A small contrastive image-text model, trained from scratch: 6800 steps, 8.6 epochs.
Rows from block 3 of the text encoder of a small contrastive image-text model, named by matrix and row number. Rows with one number belong to one neuron. Each number is 200 + 20 x the weight over its row's rms, rounded and kept within 0 to 999. All counts start at 0.
After each neuron's rows are labels from the 100 texts, of 14848, where the neuron reaches its highest value: "fires on" is the input token at the peak. Only what is clearly more common there than usual is listed. The data: photos with spoken descriptions (Open Images, Localized Narratives). In brackets: how many of the 100.
# fc1: MLP up (text_encoder.blocks.3.mlp.fc1.weight, 768x128), inputs 0-63
# fc2: MLP down (text_encoder.blocks.3.mlp.fc2.weight, 128x768, transposed), outputs 0-63

fc1.568,198,203,216,207,176,235,212,200,218,188,191,206,182,176,246,187,201,230,238,206,185,165,181,170,200,201,200,184,189,221,179,206,214,200,207,176,218,210,187,169,198,242,200,175,213,205,213,185,196,204,191,203,216,184,222,200,181,171,233,223,188,180,217,182
fc2.568,233,200,216,197,210,181,220,175,213,231,217,190,197,231,187,195,228,207,150,193,208,193,220,213,178,200,159,198,178,180,180,198,191,207,210,202,197,211,198,203,240,195,194,229,207,178,175,225,192,207,181,192,202,219,204,223,213,237,199,212,213,224,222,173
fires on: "on" (28); "the" (16); "there" (11); "insect" (8)

fc1.383,230,207,207,187,201,185,187,212,178,177,189,197,205,193,184,190,208,213,206,172,184,169,193,188,162,184,186,213,220,187,188,197,171,172,182,211,176,211,210,210,205,182,185,220,190,214,178,203,171,187,177,162,197,179,225,221,203,152,207,230,165,240,210,233
fc2.383,188,196,193,193,168,224,192,166,252,188,170,191,203,204,195,195,184,216,204,196,209,233,183,180,186,182,190,188,185,206,177,202,251,213,200,214,237,217,229,196,238,235,208,169,186,188,235,183,186,205,185,208,206,219,183,208,181,218,226,172,199,201,193,210
fires on: "screen" (37); "them" (9); "mic" (8)

fc1.624,213,221,188,226,201,216,187,199,254,186,168,215,191,194,218,199,192,193,213,216,218,196,215,160,178,188,203,193,197,215,184,211,216,181,188,174,185,211,201,189,186,240,199,201,215,205,176,192,142,170,216,224,195,209,234,195,206,205,221,180,160,198,222,193
fc2.624,223,213,185,195,187,198,185,140,193,189,213,212,203,241,182,189,207,214,189,200,200,199,225,216,195,174,210,196,189,194,202,222,190,217,192,172,195,216,216,199,190,211,205,246,222,181,196,212,170,192,196,255,179,254,199,193,222,214,213,169,206,213,196,157
fires on: "we" (10); "white" (7); "text" (7)

fc1.306,201,166,167,198,205,163,143,242,194,205,166,225,206,199,187,199,209,198,175,215,202,201,210,214,229,197,199,212,158,178,228,217,177,191,189,225,182,216,214,217,204,221,195,194,222,225,223,232,186,200,188,182,187,171,180,186,152,196,219,194,230,166,167,200
fc2.306,186,215,187,199,198,163,230,222,190,212,240,212,211,204,193,188,207,212,160,151,176,171,236,225,223,204,182,180,180,191,199,217,192,171,200,226,207,199,190,220,176,267,224,186,231,195,232,198,220,188,212,233,214,219,225,207,192,196,194,184,210,207,197,221
fires on: "on" (82)

fc1.625,185,214,205,175,188,230,196,217,227,215,212,198,194,223,208,188,177,216,187,176,211,218,184,196,214,196,199,183,222,200,188,199,190,182,197,195,241,200,208,173,164,219,200,227,217,204,214,180,205,208,211,201,197,187,210,181,250,191,252,238,195,177,196,180
fc2.625,243,209,202,202,212,191,208,194,170,199,194,200,222,229,196,201,197,201,242,228,189,216,195,222,221,218,188,219,243,202,187,208,221,203,189,235,201,187,199,204,222,193,213,173,219,180,206,193,225,214,226,212,195,193,154,192,180,170,174,178,199,216,175,208
fires on: "bottom" (21); "of" (19); "the" (19); "ice" (8)

fc1.719,198,166,243,204,219,215,155,191,179,214,229,179,217,222,201,225,207,189,214,211,227,189,218,223,218,225,222,211,194,231,213,181,196,162,160,182,203,221,202,214,189,195,206,234,211,223,243,217,192,214,224,203,220,173,213,204,222,212,215,212,182,197,235,214
fc2.719,223,211,197,180,186,234,174,192,185,199,201,180,210,209,198,177,220,219,166,220,194,174,182,209,199,193,194,207,221,222,202,164,206,202,201,220,191,201,203,199,180,202,219,180,181,213,196,202,190,211,212,186,223,212,191,198,193,184,185,174,182,201,181,194
fires on: "on" (42); "is" (19); "," (12)

fc1.462,201,195,222,205,172,182,207,185,193,225,196,219,205,237,183,192,192,182,173,200,203,192,167,202,198,206,189,178,240,200,198,195,206,205,211,211,194,202,173,221,188,189,194,254,202,188,205,211,199,213,233,235,234,225,214,170,225,213,199,183,188,196,205,178
fc2.462,223,202,192,179,190,239,175,194,207,214,196,221,184,197,193,249,250,208,212,176,228,204,202,214,189,171,198,166,201,171,204,190,192,191,213,174,186,191,222,210,217,197,208,180,188,201,211,247,205,179,198,198,206,181,200,229,227,246,215,207,214,181,199,218
fires on: "we" (18); "," (15); "and" (9); "see" (8)

fc1.633,196,195,204,199,220,206,168,236,168,228,195,186,189,215,217,152,219,213,193,209,200,193,185,173,213,213,196,205,184,218,231,204,212,192,173,238,195,230,189,227,213,227,186,193,228,218,186,227,224,193,183,167,221,196,202,192,210,179,223,220,255,188,166,171
fc2.633,185,221,194,219,218,206,213,206,176,238,175,213,213,191,199,212,206,209,193,207,191,171,199,164,216,188,212,231,170,178,226,208,205,159,211,191,204,194,220,181,198,191,203,184,184,167,197,195,223,204,232,179,205,174,191,235,186,162,196,195,216,166,173,193
fires on: "on" (57)

fc1.673,203,196,168,234,188,157,194,212,199,224,186,197,188,190,172,181,189,191,198,223,193,198,186,201,194,186,202,176,167,211,177,193,190,225,198,174,210,174,199,236,239,210,164,204,199,220,188,185,177,209,176,165,229,226,181,186,183,173,222,198,189,192,173,194
fc2.673,212,182,216,196,213,197,175,181,192,154,251,218,195,174,218,223,222,205,204,193,175,182,235,207,183,213,199,196,212,216,220,224,203,197,203,210,219,235,188,173,215,184,208,157,168,205,192,216,142,213,176,178,178,196,186,214,165,204,229,227,194,213,168,196
fires on: "bottom" (45); "all" (17); "many" (10); "lot" (8)

fc1.542,219,222,224,199,212,204,228,215,202,232,178,181,177,189,204,204,192,167,198,262,206,196,172,193,212,184,213,226,184,175,169,226,199,210,191,185,200,221,190,174,212,205,188,222,185,223,186,234,194,168,171,250,223,256,232,199,192,196,166,224,227,208,191,207
fc2.542,165,197,226,188,226,237,183,226,183,169,175,188,185,168,186,172,241,212,196,210,190,224,239,196,205,202,200,213,187,215,222,162,221,200,190,181,189,195,222,211,222,196,248,214,180,193,172,191,217,224,186,204,194,177,190,180,236,197,199,160,195,183,183,217
fires on: "screen" (71); "dais" (13)

fc1.615,179,175,210,200,206,206,223,205,177,189,214,175,187,190,173,205,215,192,182,183,192,213,182,162,223,209,217,228,210,202,164,162,210,196,198,215,225,215,210,182,233,177,222,233,190,170,170,191,215,195,198,202,205,186,196,215,196,203,195,180,197,203,220,211
fc2.615,158,204,182,208,186,206,156,259,165,177,188,191,206,197,215,199,225,191,182,205,210,187,185,207,189,207,216,200,223,208,218,188,206,230,203,230,188,216,166,212,188,181,226,161,177,212,197,212,241,195,214,195,187,235,191,182,212,192,223,220,205,183,216,211
fires on: "screen" (92)

fc1.440,176,182,193,195,179,219,183,217,204,181,171,181,197,210,239,189,156,220,180,210,175,192,209,205,183,210,195,195,168,172,227,210,171,166,189,220,195,194,193,233,160,201,197,191,188,234,215,202,158,192,231,203,185,204,188,228,182,159,188,187,213,225,187,200
fc2.440,203,168,187,191,178,192,229,210,212,194,180,161,190,201,173,190,236,241,201,161,177,269,200,209,214,200,211,183,167,182,191,200,199,206,198,163,234,211,208,178,216,230,206,203,166,203,185,164,199,175,195,182,202,215,219,207,204,212,180,182,202,218,202,169
fires on: "microphone" (32); "mics" (17); "black" (16); "mikes" (10)

fc1.238,209,184,219,200,179,216,214,174,236,223,198,202,174,188,217,228,213,208,190,194,171,210,187,206,176,208,183,171,202,191,189,221,180,198,202,198,221,189,219,169,197,223,211,210,170,228,195,205,186,175,200,209,195,197,193,188,234,206,246,247,173,191,200,212
fc2.238,196,218,184,204,205,178,199,231,209,236,183,165,210,193,205,156,198,206,195,214,271,213,207,222,213,237,191,214,192,195,195,169,185,195,218,196,185,209,172,159,208,188,185,221,218,178,226,196,201,221,210,162,195,191,163,207,187,184,178,206,207,223,208,184
fires on: "bottom" (63)

fc1.744,165,190,200,196,213,168,179,220,186,212,194,195,202,156,193,232,227,181,211,209,197,172,215,176,199,213,185,232,192,205,203,194,228,246,185,231,189,208,200,226,189,179,172,222,187,197,186,174,192,238,229,193,170,223,213,196,164,186,213,194,227,158,189,195
fc2.744,205,159,182,186,206,189,183,171,209,183,191,176,239,144,226,236,212,201,213,170,200,209,171,211,208,187,191,207,170,196,195,204,196,176,189,205,210,204,233,224,205,159,202,205,185,206,202,197,170,236,177,218,168,209,199,211,168,202,164,160,192,198,184,214
fires on: "stage" (29); "all" (17); "sun" (11); "microphone" (7)

fc1.135,182,163,202,213,223,227,216,199,201,179,187,246,218,226,214,168,214,185,169,167,178,159,226,206,229,203,165,171,190,244,219,161,196,210,181,186,189,185,209,199,191,199,212,201,212,188,202,186,219,169,198,214,161,155,163,178,209,224,192,201,175,200,227,197
fc2.135,198,229,221,209,208,207,193,192,221,218,198,213,175,184,190,207,216,190,182,224,218,195,182,189,221,192,228,215,215,176,183,219,191,215,176,187,170,210,199,217,183,199,175,212,193,181,215,215,195,208,224,196,198,188,198,205,222,207,222,248,180,217,172,204
fires on: "building" (26); "," (17); "metal" (9); "stairs" (9)

fc1.595,208,194,171,178,233,173,173,191,197,175,198,174,215,185,199,218,167,194,206,190,211,224,215,203,211,186,207,179,157,204,179,231,187,204,222,226,193,190,173,192,205,191,160,220,213,195,199,174,190,187,191,175,196,239,219,183,193,197,184,223,210,180,182,186
fc2.595,201,220,165,231,197,190,196,200,221,172,213,234,203,193,228,223,221,177,202,203,168,173,202,207,218,222,174,220,207,196,228,198,182,203,213,210,174,190,180,191,179,210,181,198,218,179,209,226,215,220,183,179,196,210,190,200,208,192,188,216,162,183,201,220
fires on: "bottom" (37); "the" (30)

fc1.255,188,209,185,204,210,215,217,202,181,186,203,162,242,189,220,203,186,191,176,168,162,179,219,208,205,213,172,191,203,206,218,215,203,232,193,227,199,186,193,193,169,197,186,238,181,172,206,217,229,175,189,202,201,201,185,241,199,178,212,218,178,188,215,201
fc2.255,198,196,199,210,201,235,210,168,199,230,230,156,183,182,186,210,208,230,197,188,238,218,222,208,200,219,213,188,222,214,223,175,271,200,229,212,231,185,214,171,205,191,191,191,199,206,196,173,231,184,200,158,195,219,200,232,190,204,201,190,219,200,206,228
fires on: "stage" (81); "dais" (10)

fc1.592,216,196,205,217,200,216,212,203,242,231,208,209,175,193,217,208,189,221,210,171,194,183,230,179,186,183,170,182,194,204,161,195,183,192,188,170,216,216,197,151,213,243,198,187,239,220,203,205,178,195,199,199,196,202,221,194,226,194,252,203,185,191,204,184
fc2.592,217,183,201,233,210,157,169,154,174,215,162,195,220,212,183,211,211,199,190,212,186,206,210,214,174,208,201,219,204,205,202,170,205,190,199,176,167,205,169,221,206,176,171,244,191,183,206,189,183,182,188,205,184,208,214,211,191,251,167,158,217,225,194,187
fires on: "bottom" (32); "." (20); "see" (8)

fc1.650,178,194,229,208,192,198,191,218,193,182,214,223,174,203,204,198,187,202,192,197,178,205,204,230,155,195,192,212,223,189,219,179,178,198,191,221,228,225,167,211,161,216,168,205,146,193,210,221,178,188,205,186,193,190,205,224,175,208,175,224,194,227,196,187
fc2.650,203,204,176,205,190,220,193,204,190,173,212,263,202,170,231,159,185,210,219,209,224,224,197,189,207,201,183,175,216,196,214,207,179,222,198,240,163,178,166,175,183,195,176,214,187,174,187,183,186,194,196,219,213,222,182,180,198,207,174,211,164,214,192,208
fires on: "screen" (94)

fc1.172,155,154,191,187,173,199,194,234,187,187,194,217,213,205,175,209,247,173,180,175,179,173,181,213,180,211,171,217,158,198,221,180,162,213,213,194,186,188,209,178,197,195,193,216,223,193,229,218,210,196,166,182,177,173,216,198,173,194,181,206,152,206,188,192
fc2.172,173,194,200,186,210,207,212,240,169,217,197,197,194,190,194,187,248,207,182,221,196,192,163,238,231,179,206,200,185,206,184,203,208,190,177,228,193,227,181,203,185,181,204,181,173,174,198,218,203,182,210,216,175,179,190,205,207,159,166,200,177,187,183,163
fires on: "on" (27); "can" (21); "." (14); "there" (13)

fc1.311,205,206,182,189,185,180,236,153,186,222,186,226,186,203,224,191,190,185,187,160,206,221,160,193,221,189,187,176,205,186,186,184,220,180,176,202,234,225,220,195,202,188,221,226,207,210,207,212,218,210,217,217,198,183,196,238,201,194,175,196,233,237,213,206
fc2.311,187,220,181,181,186,199,225,188,199,186,231,143,210,145,212,225,240,183,205,230,219,212,180,212,164,202,205,232,180,232,195,203,207,216,161,233,197,188,238,176,189,181,198,202,221,185,207,200,196,206,206,197,175,212,224,249,192,180,197,174,209,217,173,224
fires on: "stage" (67); "lot" (10)

fc1.22,198,204,207,201,199,206,251,185,216,186,225,213,228,211,163,181,173,203,222,193,227,188,224,230,188,170,221,244,188,224,219,207,194,219,173,179,228,189,170,198,192,177,198,189,202,221,202,205,175,209,193,197,185,201,204,204,211,206,221,169,175,182,218,200
fc2.22,210,189,188,167,213,165,202,249,167,170,210,207,197,220,225,200,185,194,199,215,190,192,190,208,187,185,197,184,172,228,190,197,176,208,172,215,186,232,205,187,233,192,255,193,176,165,184,214,217,199,185,204,180,230,206,235,185,180,191,240,213,193,191,179
fires on: "bottom" (45); "is" (29)