Weights of a small contrastive image-text model: encoder arch pvt, 203450 training examples.
Rows from block 4 of the text encoder of a small contrastive image-text model, named by matrix and row number. Rows with one number belong to one neuron. Each number is 200 + 40 x the weight over its row's rms, rounded and kept within 0 to 999. All counts start at 0.
After each neuron's rows are labels from the 100 texts, of 14848, where the neuron reaches its highest value: "fires on" is the input token at the peak. Only what is clearly more common there than usual is listed. The data: photos with spoken descriptions (Open Images, Localized Narratives). In brackets: how many of the 100.
# fc1: MLP up (text_encoder.blocks.4.mlp.fc1.weight, 768x128), inputs 0-63
# fc2: MLP down (text_encoder.blocks.4.mlp.fc2.weight, 128x768, transposed), outputs 0-63

fc1.20,174,158,195,235,178,178,211,183,167,216,252,148,160,227,278,102,209,190,241,217,155,152,188,189,232,199,216,142,234,289,194,160,238,248,197,219,188,216,173,114,207,240,163,167,213,213,204,185,169,283,202,170,217,278,226,132,217,163,218,203,109,220,203,151
fc2.20,198,249,239,254,193,245,228,210,180,204,160,289,161,112,222,317,160,226,215,169,161,213,231,174,200,230,164,173,232,259,134,181,163,209,183,182,185,137,210,232,244,161,237,54,147,214,219,239,271,196,180,189,198,199,247,168,153,185,207,166,214,222,189,235
fires on: "at" (18); "blue" (11); "wall" (7)

fc1.122,158,136,249,223,137,190,207,226,205,225,223,87,131,196,148,215,235,151,197,295,246,210,261,203,234,135,182,203,192,238,162,174,221,207,237,174,239,161,262,192,154,211,168,202,249,170,250,163,244,182,267,173,238,222,168,171,181,284,151,215,146,226,250,224
fc2.122,231,288,221,194,235,223,176,178,215,201,125,173,198,282,258,210,213,210,276,268,214,191,149,145,209,194,141,202,197,190,273,180,202,246,176,190,180,216,232,210,183,175,126,212,190,159,208,193,243,97,192,174,205,142,178,184,190,230,241,226,180,168,262,209
fires on: "window" (27); "curtain" (13); "door" (11); "frame" (8)

fc1.328,209,129,210,175,204,200,217,225,257,244,248,214,194,183,211,188,222,229,259,177,220,184,257,192,172,139,187,181,209,196,160,200,126,254,282,176,239,222,252,185,196,288,194,201,151,232,190,174,225,179,168,218,233,201,218,193,284,201,229,252,239,199,281,190
fc2.328,204,159,211,171,149,272,134,222,225,143,210,305,147,207,210,228,202,190,218,138,188,171,224,154,195,107,194,165,147,221,193,210,225,161,218,205,171,181,236,199,173,185,293,270,186,247,159,259,141,190,209,168,224,214,219,295,243,267,231,227,205,178,252,230
fires on: "behind" (9); "which" (9)

fc1.678,235,196,236,223,180,262,231,137,185,267,209,234,253,229,210,195,280,200,262,186,230,181,266,160,181,216,233,148,158,209,151,257,252,140,240,173,220,245,219,256,183,153,178,192,137,232,204,179,201,171,250,178,173,240,255,154,159,175,157,212,201,152,200,262
fc2.678,242,166,198,195,181,193,189,174,237,255,223,223,203,222,211,279,210,217,211,130,202,222,234,189,220,229,237,172,216,147,195,139,193,185,187,235,240,212,207,192,233,231,190,168,166,190,187,245,176,190,137,190,149,233,170,183,163,227,107,226,158,131,174,193
fires on: "window" (64); "plants" (9)

fc1.492,221,172,148,170,230,262,190,204,256,223,188,166,154,209,220,128,271,261,181,199,188,180,168,233,205,207,213,213,205,250,217,247,188,173,285,128,208,164,207,234,167,174,176,205,258,213,202,257,166,206,193,213,209,255,265,154,176,166,247,134,248,181,120,180
fc2.492,210,251,228,143,234,167,214,206,175,231,243,154,150,171,166,199,231,180,191,239,97,197,244,247,148,154,222,210,215,196,266,205,221,200,177,226,248,224,171,125,204,189,148,269,190,212,191,208,236,236,180,154,210,160,200,203,237,164,190,232,237,187,233,143
fires on: "curtain" (31); "frame" (15); "air" (10); "playing" (10)

fc1.235,140,142,198,260,211,123,227,169,178,130,121,189,171,252,203,191,194,253,171,157,212,230,221,234,173,231,256,210,198,123,108,160,244,159,198,186,219,237,183,238,155,156,189,125,197,246,203,210,184,155,197,174,225,192,199,221,216,172,193,152,258,146,137,143
fc2.235,154,259,109,217,257,242,254,147,216,218,201,135,213,207,186,217,195,167,267,212,160,219,217,157,199,247,239,145,202,185,163,290,236,223,281,184,229,164,265,156,209,185,141,268,185,221,235,188,167,129,141,254,212,188,220,264,182,225,176,135,212,192,202,208
fires on: "smiling" (14); "spoon" (13); "face" (10); "faces" (7)

fc1.738,162,259,177,304,166,188,208,175,177,188,200,180,189,293,242,172,154,237,218,253,193,245,224,215,103,180,245,191,220,167,135,192,209,235,232,186,210,223,117,198,239,203,235,223,183,239,189,198,161,180,132,171,245,214,188,247,243,197,229,154,288,173,187,175
fc2.738,181,266,234,235,183,129,206,106,156,140,190,249,246,227,262,164,200,190,256,260,167,259,235,175,147,196,187,173,247,191,198,178,214,265,198,222,180,267,160,133,207,213,204,250,202,220,198,189,138,187,175,177,263,189,202,170,254,230,224,136,221,216,210,275
fires on: "smiling" (44)

fc1.568,283,273,222,214,157,129,242,286,237,214,235,195,175,202,184,241,171,213,225,218,231,229,289,257,159,159,193,205,162,204,180,104,204,241,212,175,238,118,177,180,242,149,214,204,152,243,234,193,172,196,273,230,285,229,145,191,181,209,155,165,257,217,182,165
fc2.568,271,209,207,161,178,185,212,251,167,207,210,228,187,213,188,123,151,186,247,256,174,128,224,170,186,185,159,190,192,221,171,196,163,192,143,225,164,144,107,187,163,221,171,276,146,258,170,231,130,227,199,183,157,238,171,112,237,141,159,197,221,249,222,227
fires on: "at" (32); "papers" (13); "car" (10); "pic" (9)

fc1.176,231,170,166,270,217,221,297,146,170,190,226,226,140,165,232,217,172,230,174,188,246,170,232,235,149,188,240,235,226,248,221,146,261,198,193,197,169,199,213,275,233,187,146,248,112,208,222,149,160,162,265,261,150,191,125,154,265,278,173,211,139,174,197,132
fc2.176,241,185,228,181,219,164,115,238,176,136,172,216,226,235,191,206,180,237,152,185,151,263,196,165,137,185,195,187,168,165,164,188,208,229,219,200,203,153,193,176,238,207,234,179,239,187,177,151,161,194,223,181,209,240,189,155,292,275,223,245,175,219,277,202
fires on: "window" (74); "curtain" (19)

fc1.491,211,256,219,254,227,187,189,250,224,250,201,162,174,181,164,190,85,233,182,226,159,220,157,199,242,240,250,213,175,163,150,149,241,253,191,192,204,245,162,228,206,149,245,213,177,195,203,212,173,196,174,192,198,177,193,228,206,151,203,168,278,173,190,234
fc2.491,201,191,206,166,203,204,209,131,180,189,218,131,197,166,217,212,247,237,285,191,208,257,216,161,179,213,292,205,179,242,203,233,213,203,197,254,255,179,211,158,210,194,241,217,170,205,124,185,203,209,143,143,176,206,229,247,207,150,166,180,245,229,237,232
fires on: "smiling" (46); "specs" (8)

fc1.543,268,160,300,205,176,252,226,184,224,237,193,255,186,209,243,242,176,192,202,167,195,234,209,202,159,145,150,203,213,228,129,201,116,220,260,225,252,170,238,195,183,247,243,226,162,240,152,203,259,222,174,225,263,204,214,201,285,248,222,241,237,191,300,195
fc2.543,216,182,223,217,188,174,122,222,164,262,211,194,194,150,266,225,151,177,212,245,118,154,246,145,142,208,175,207,275,217,197,182,159,218,233,188,229,220,226,180,207,196,161,186,105,197,149,186,314,183,168,260,186,148,194,239,207,222,180,151,213,228,198,242
fires on: "smiling" (26); "spectacles" (10); "there" (10)

fc1.421,243,195,190,239,243,229,132,188,166,225,192,185,106,165,195,151,302,159,229,136,276,209,126,226,189,126,139,129,187,255,243,200,204,237,178,183,155,226,233,233,202,187,166,173,197,152,172,179,217,213,176,242,198,163,251,146,105,204,268,211,165,163,128,253
fc2.421,260,186,207,204,180,168,237,217,197,188,232,240,158,221,189,189,205,192,145,223,95,250,198,227,131,245,166,216,152,257,261,184,253,222,255,169,181,207,185,216,125,195,183,148,278,236,178,254,188,172,203,265,231,185,177,190,215,208,224,200,288,213,216,201
fires on: "window" (58); "curtain" (21)

fc1.571,195,172,179,175,160,124,237,213,229,241,160,142,127,221,254,170,305,232,146,162,147,171,261,207,116,162,151,174,247,167,173,170,263,191,240,224,186,200,191,232,193,203,206,189,173,144,150,159,237,213,164,161,176,167,195,213,174,182,240,165,214,220,141,199
fc2.571,208,200,206,232,228,255,166,153,140,146,159,205,224,168,207,151,279,234,189,236,144,291,163,190,85,258,210,216,173,218,212,205,202,236,240,156,262,220,213,126,267,166,220,256,215,196,246,188,194,147,151,169,206,159,240,193,217,196,274,155,226,160,206,262
fires on: "smiling" (24); "curtain" (19); "curtains" (13); "playing" (10)

fc1.637,193,240,203,214,212,235,196,226,275,214,177,265,201,218,174,259,129,160,210,167,202,196,192,133,231,80,177,257,198,275,209,198,196,154,187,277,220,173,185,247,229,171,260,257,230,190,155,234,137,201,167,188,202,205,225,164,234,219,234,184,181,198,238,203
fc2.637,261,212,207,202,234,256,135,152,135,194,148,168,170,242,164,259,123,196,292,198,159,227,205,175,173,134,190,177,219,206,188,234,194,202,192,194,232,212,217,159,156,235,265,172,212,211,209,219,206,217,177,275,184,227,194,135,173,158,211,213,154,199,165,152
fires on: "behind" (16); "back" (8); "there" (8)

fc1.113,184,156,198,287,175,220,235,154,193,180,257,237,183,212,253,274,193,146,178,193,148,202,229,139,171,189,249,193,200,175,181,235,165,219,244,181,157,235,226,145,204,222,158,254,180,114,237,195,168,171,159,177,260,199,172,152,205,251,122,263,166,191,151,226
fc2.113,156,147,219,128,214,217,105,291,180,248,213,233,182,193,201,241,193,250,287,152,232,205,239,201,183,172,196,236,237,164,192,220,207,241,229,229,183,180,208,193,214,205,230,210,195,175,158,247,186,187,217,191,141,246,206,130,207,259,218,179,201,215,150,188
fires on: "window" (26); "door" (15); "television" (7); "windows" (7)

fc1.636,218,162,185,182,181,233,221,182,155,144,196,242,248,203,176,254,166,188,229,288,219,199,174,217,207,248,260,154,239,218,204,232,249,228,234,178,249,216,257,234,174,208,206,210,182,259,265,231,176,165,223,265,279,199,267,197,211,215,207,188,258,232,228,177
fc2.636,234,199,195,150,259,127,114,234,165,244,164,234,175,214,241,222,137,213,205,209,176,228,256,216,160,196,222,231,212,233,187,209,226,221,224,245,198,161,249,217,229,220,209,266,239,234,231,175,146,171,196,186,135,152,141,189,197,267,223,231,212,185,244,162
fires on: "curtain" (29); "frame" (17)

fc1.292,288,255,183,143,182,155,242,175,191,204,187,121,139,218,140,186,298,217,211,153,244,225,196,183,139,198,177,231,212,196,180,166,163,189,189,286,164,145,205,157,178,245,261,220,161,244,228,226,229,219,164,185,130,195,204,247,158,167,180,218,213,250,229,232
fc2.292,254,212,197,135,237,178,230,91,202,168,178,187,174,216,160,152,225,147,161,171,169,196,220,118,136,260,218,136,191,252,194,165,149,184,167,188,265,191,136,107,228,179,191,215,193,178,219,168,133,253,154,200,272,126,196,219,176,169,210,150,220,143,225,153
fires on: "behind" (11); "board" (8)

fc1.595,175,214,167,214,199,217,231,137,159,179,202,186,249,126,142,163,283,176,180,220,164,202,215,161,268,165,141,235,152,260,137,141,188,247,154,205,184,169,112,235,171,206,128,185,127,178,160,268,219,214,245,230,179,184,263,137,217,165,182,220,203,169,265,226
fc2.595,233,194,195,212,212,192,185,231,215,241,136,137,200,195,163,180,222,179,205,237,162,219,149,141,237,188,315,230,172,197,274,179,243,240,214,175,202,181,208,290,136,186,205,160,172,195,225,258,213,142,166,262,260,230,271,222,153,251,150,206,151,209,199,251
fires on: "behind" (26); "there" (23)

fc1.367,140,144,247,282,213,136,214,196,254,240,229,222,190,150,249,205,226,245,215,180,189,158,256,199,150,183,157,205,186,247,120,177,133,270,208,163,224,203,254,156,247,228,166,167,129,208,191,190,204,167,137,219,191,231,222,228,237,233,224,245,245,224,289,187
fc2.367,234,174,189,204,173,258,178,243,257,208,118,144,176,233,166,227,145,166,192,173,243,284,186,220,171,162,204,160,227,221,239,236,227,186,152,182,243,191,176,150,113,213,242,280,217,247,174,218,148,205,217,233,203,214,233,104,258,119,227,198,180,140,186,208
fires on: "smiling" (37); "mic" (23); "microphone" (8)

fc1.314,208,148,140,140,172,132,176,159,166,191,292,195,155,208,152,205,302,241,186,271,262,164,214,238,255,156,152,195,221,192,222,262,211,215,187,203,161,192,180,249,156,274,149,150,149,168,197,209,215,184,133,179,244,263,234,226,172,151,155,174,171,191,209,260
fc2.314,195,168,207,147,214,194,167,218,185,247,231,126,232,210,227,193,164,219,137,202,153,241,175,235,246,218,186,193,171,206,222,257,157,115,234,124,197,266,249,235,208,151,182,185,219,223,201,306,163,273,182,155,221,190,237,180,240,185,174,149,191,157,194,212
fires on: "behind" (13)

fc1.660,241,171,211,223,167,226,215,275,147,205,235,250,176,187,220,229,250,149,157,175,155,196,197,140,181,187,236,229,154,233,191,185,253,175,232,224,201,241,167,227,245,220,153,188,228,198,253,204,239,270,217,187,148,128,218,177,181,199,252,173,203,153,247,228
fc2.660,186,150,236,181,211,190,148,209,94,247,150,221,241,190,174,226,229,194,203,217,226,249,174,269,162,194,207,172,169,286,176,200,218,256,242,235,252,159,175,184,202,198,204,150,250,191,183,244,172,149,201,230,155,147,184,147,231,233,254,187,237,211,178,234
fires on: "window" (65); "curtain" (24); "curtains" (7)

fc1.290,205,191,194,189,184,225,222,170,228,173,251,99,170,252,230,222,262,230,191,260,225,186,232,158,210,200,153,157,256,197,251,163,187,182,270,182,129,245,239,195,213,224,194,215,179,188,187,214,279,202,268,176,241,171,164,180,192,186,219,185,180,163,256,175
fc2.290,284,276,160,154,247,161,184,137,223,193,157,178,209,194,172,212,242,244,194,226,193,192,296,168,128,221,183,173,234,207,198,235,218,170,257,208,151,180,196,205,147,201,136,156,176,188,210,172,156,131,161,237,165,160,213,223,181,259,253,202,227,162,207,174
fires on: "window" (19); "curtain" (10); "door" (10); "frame" (7)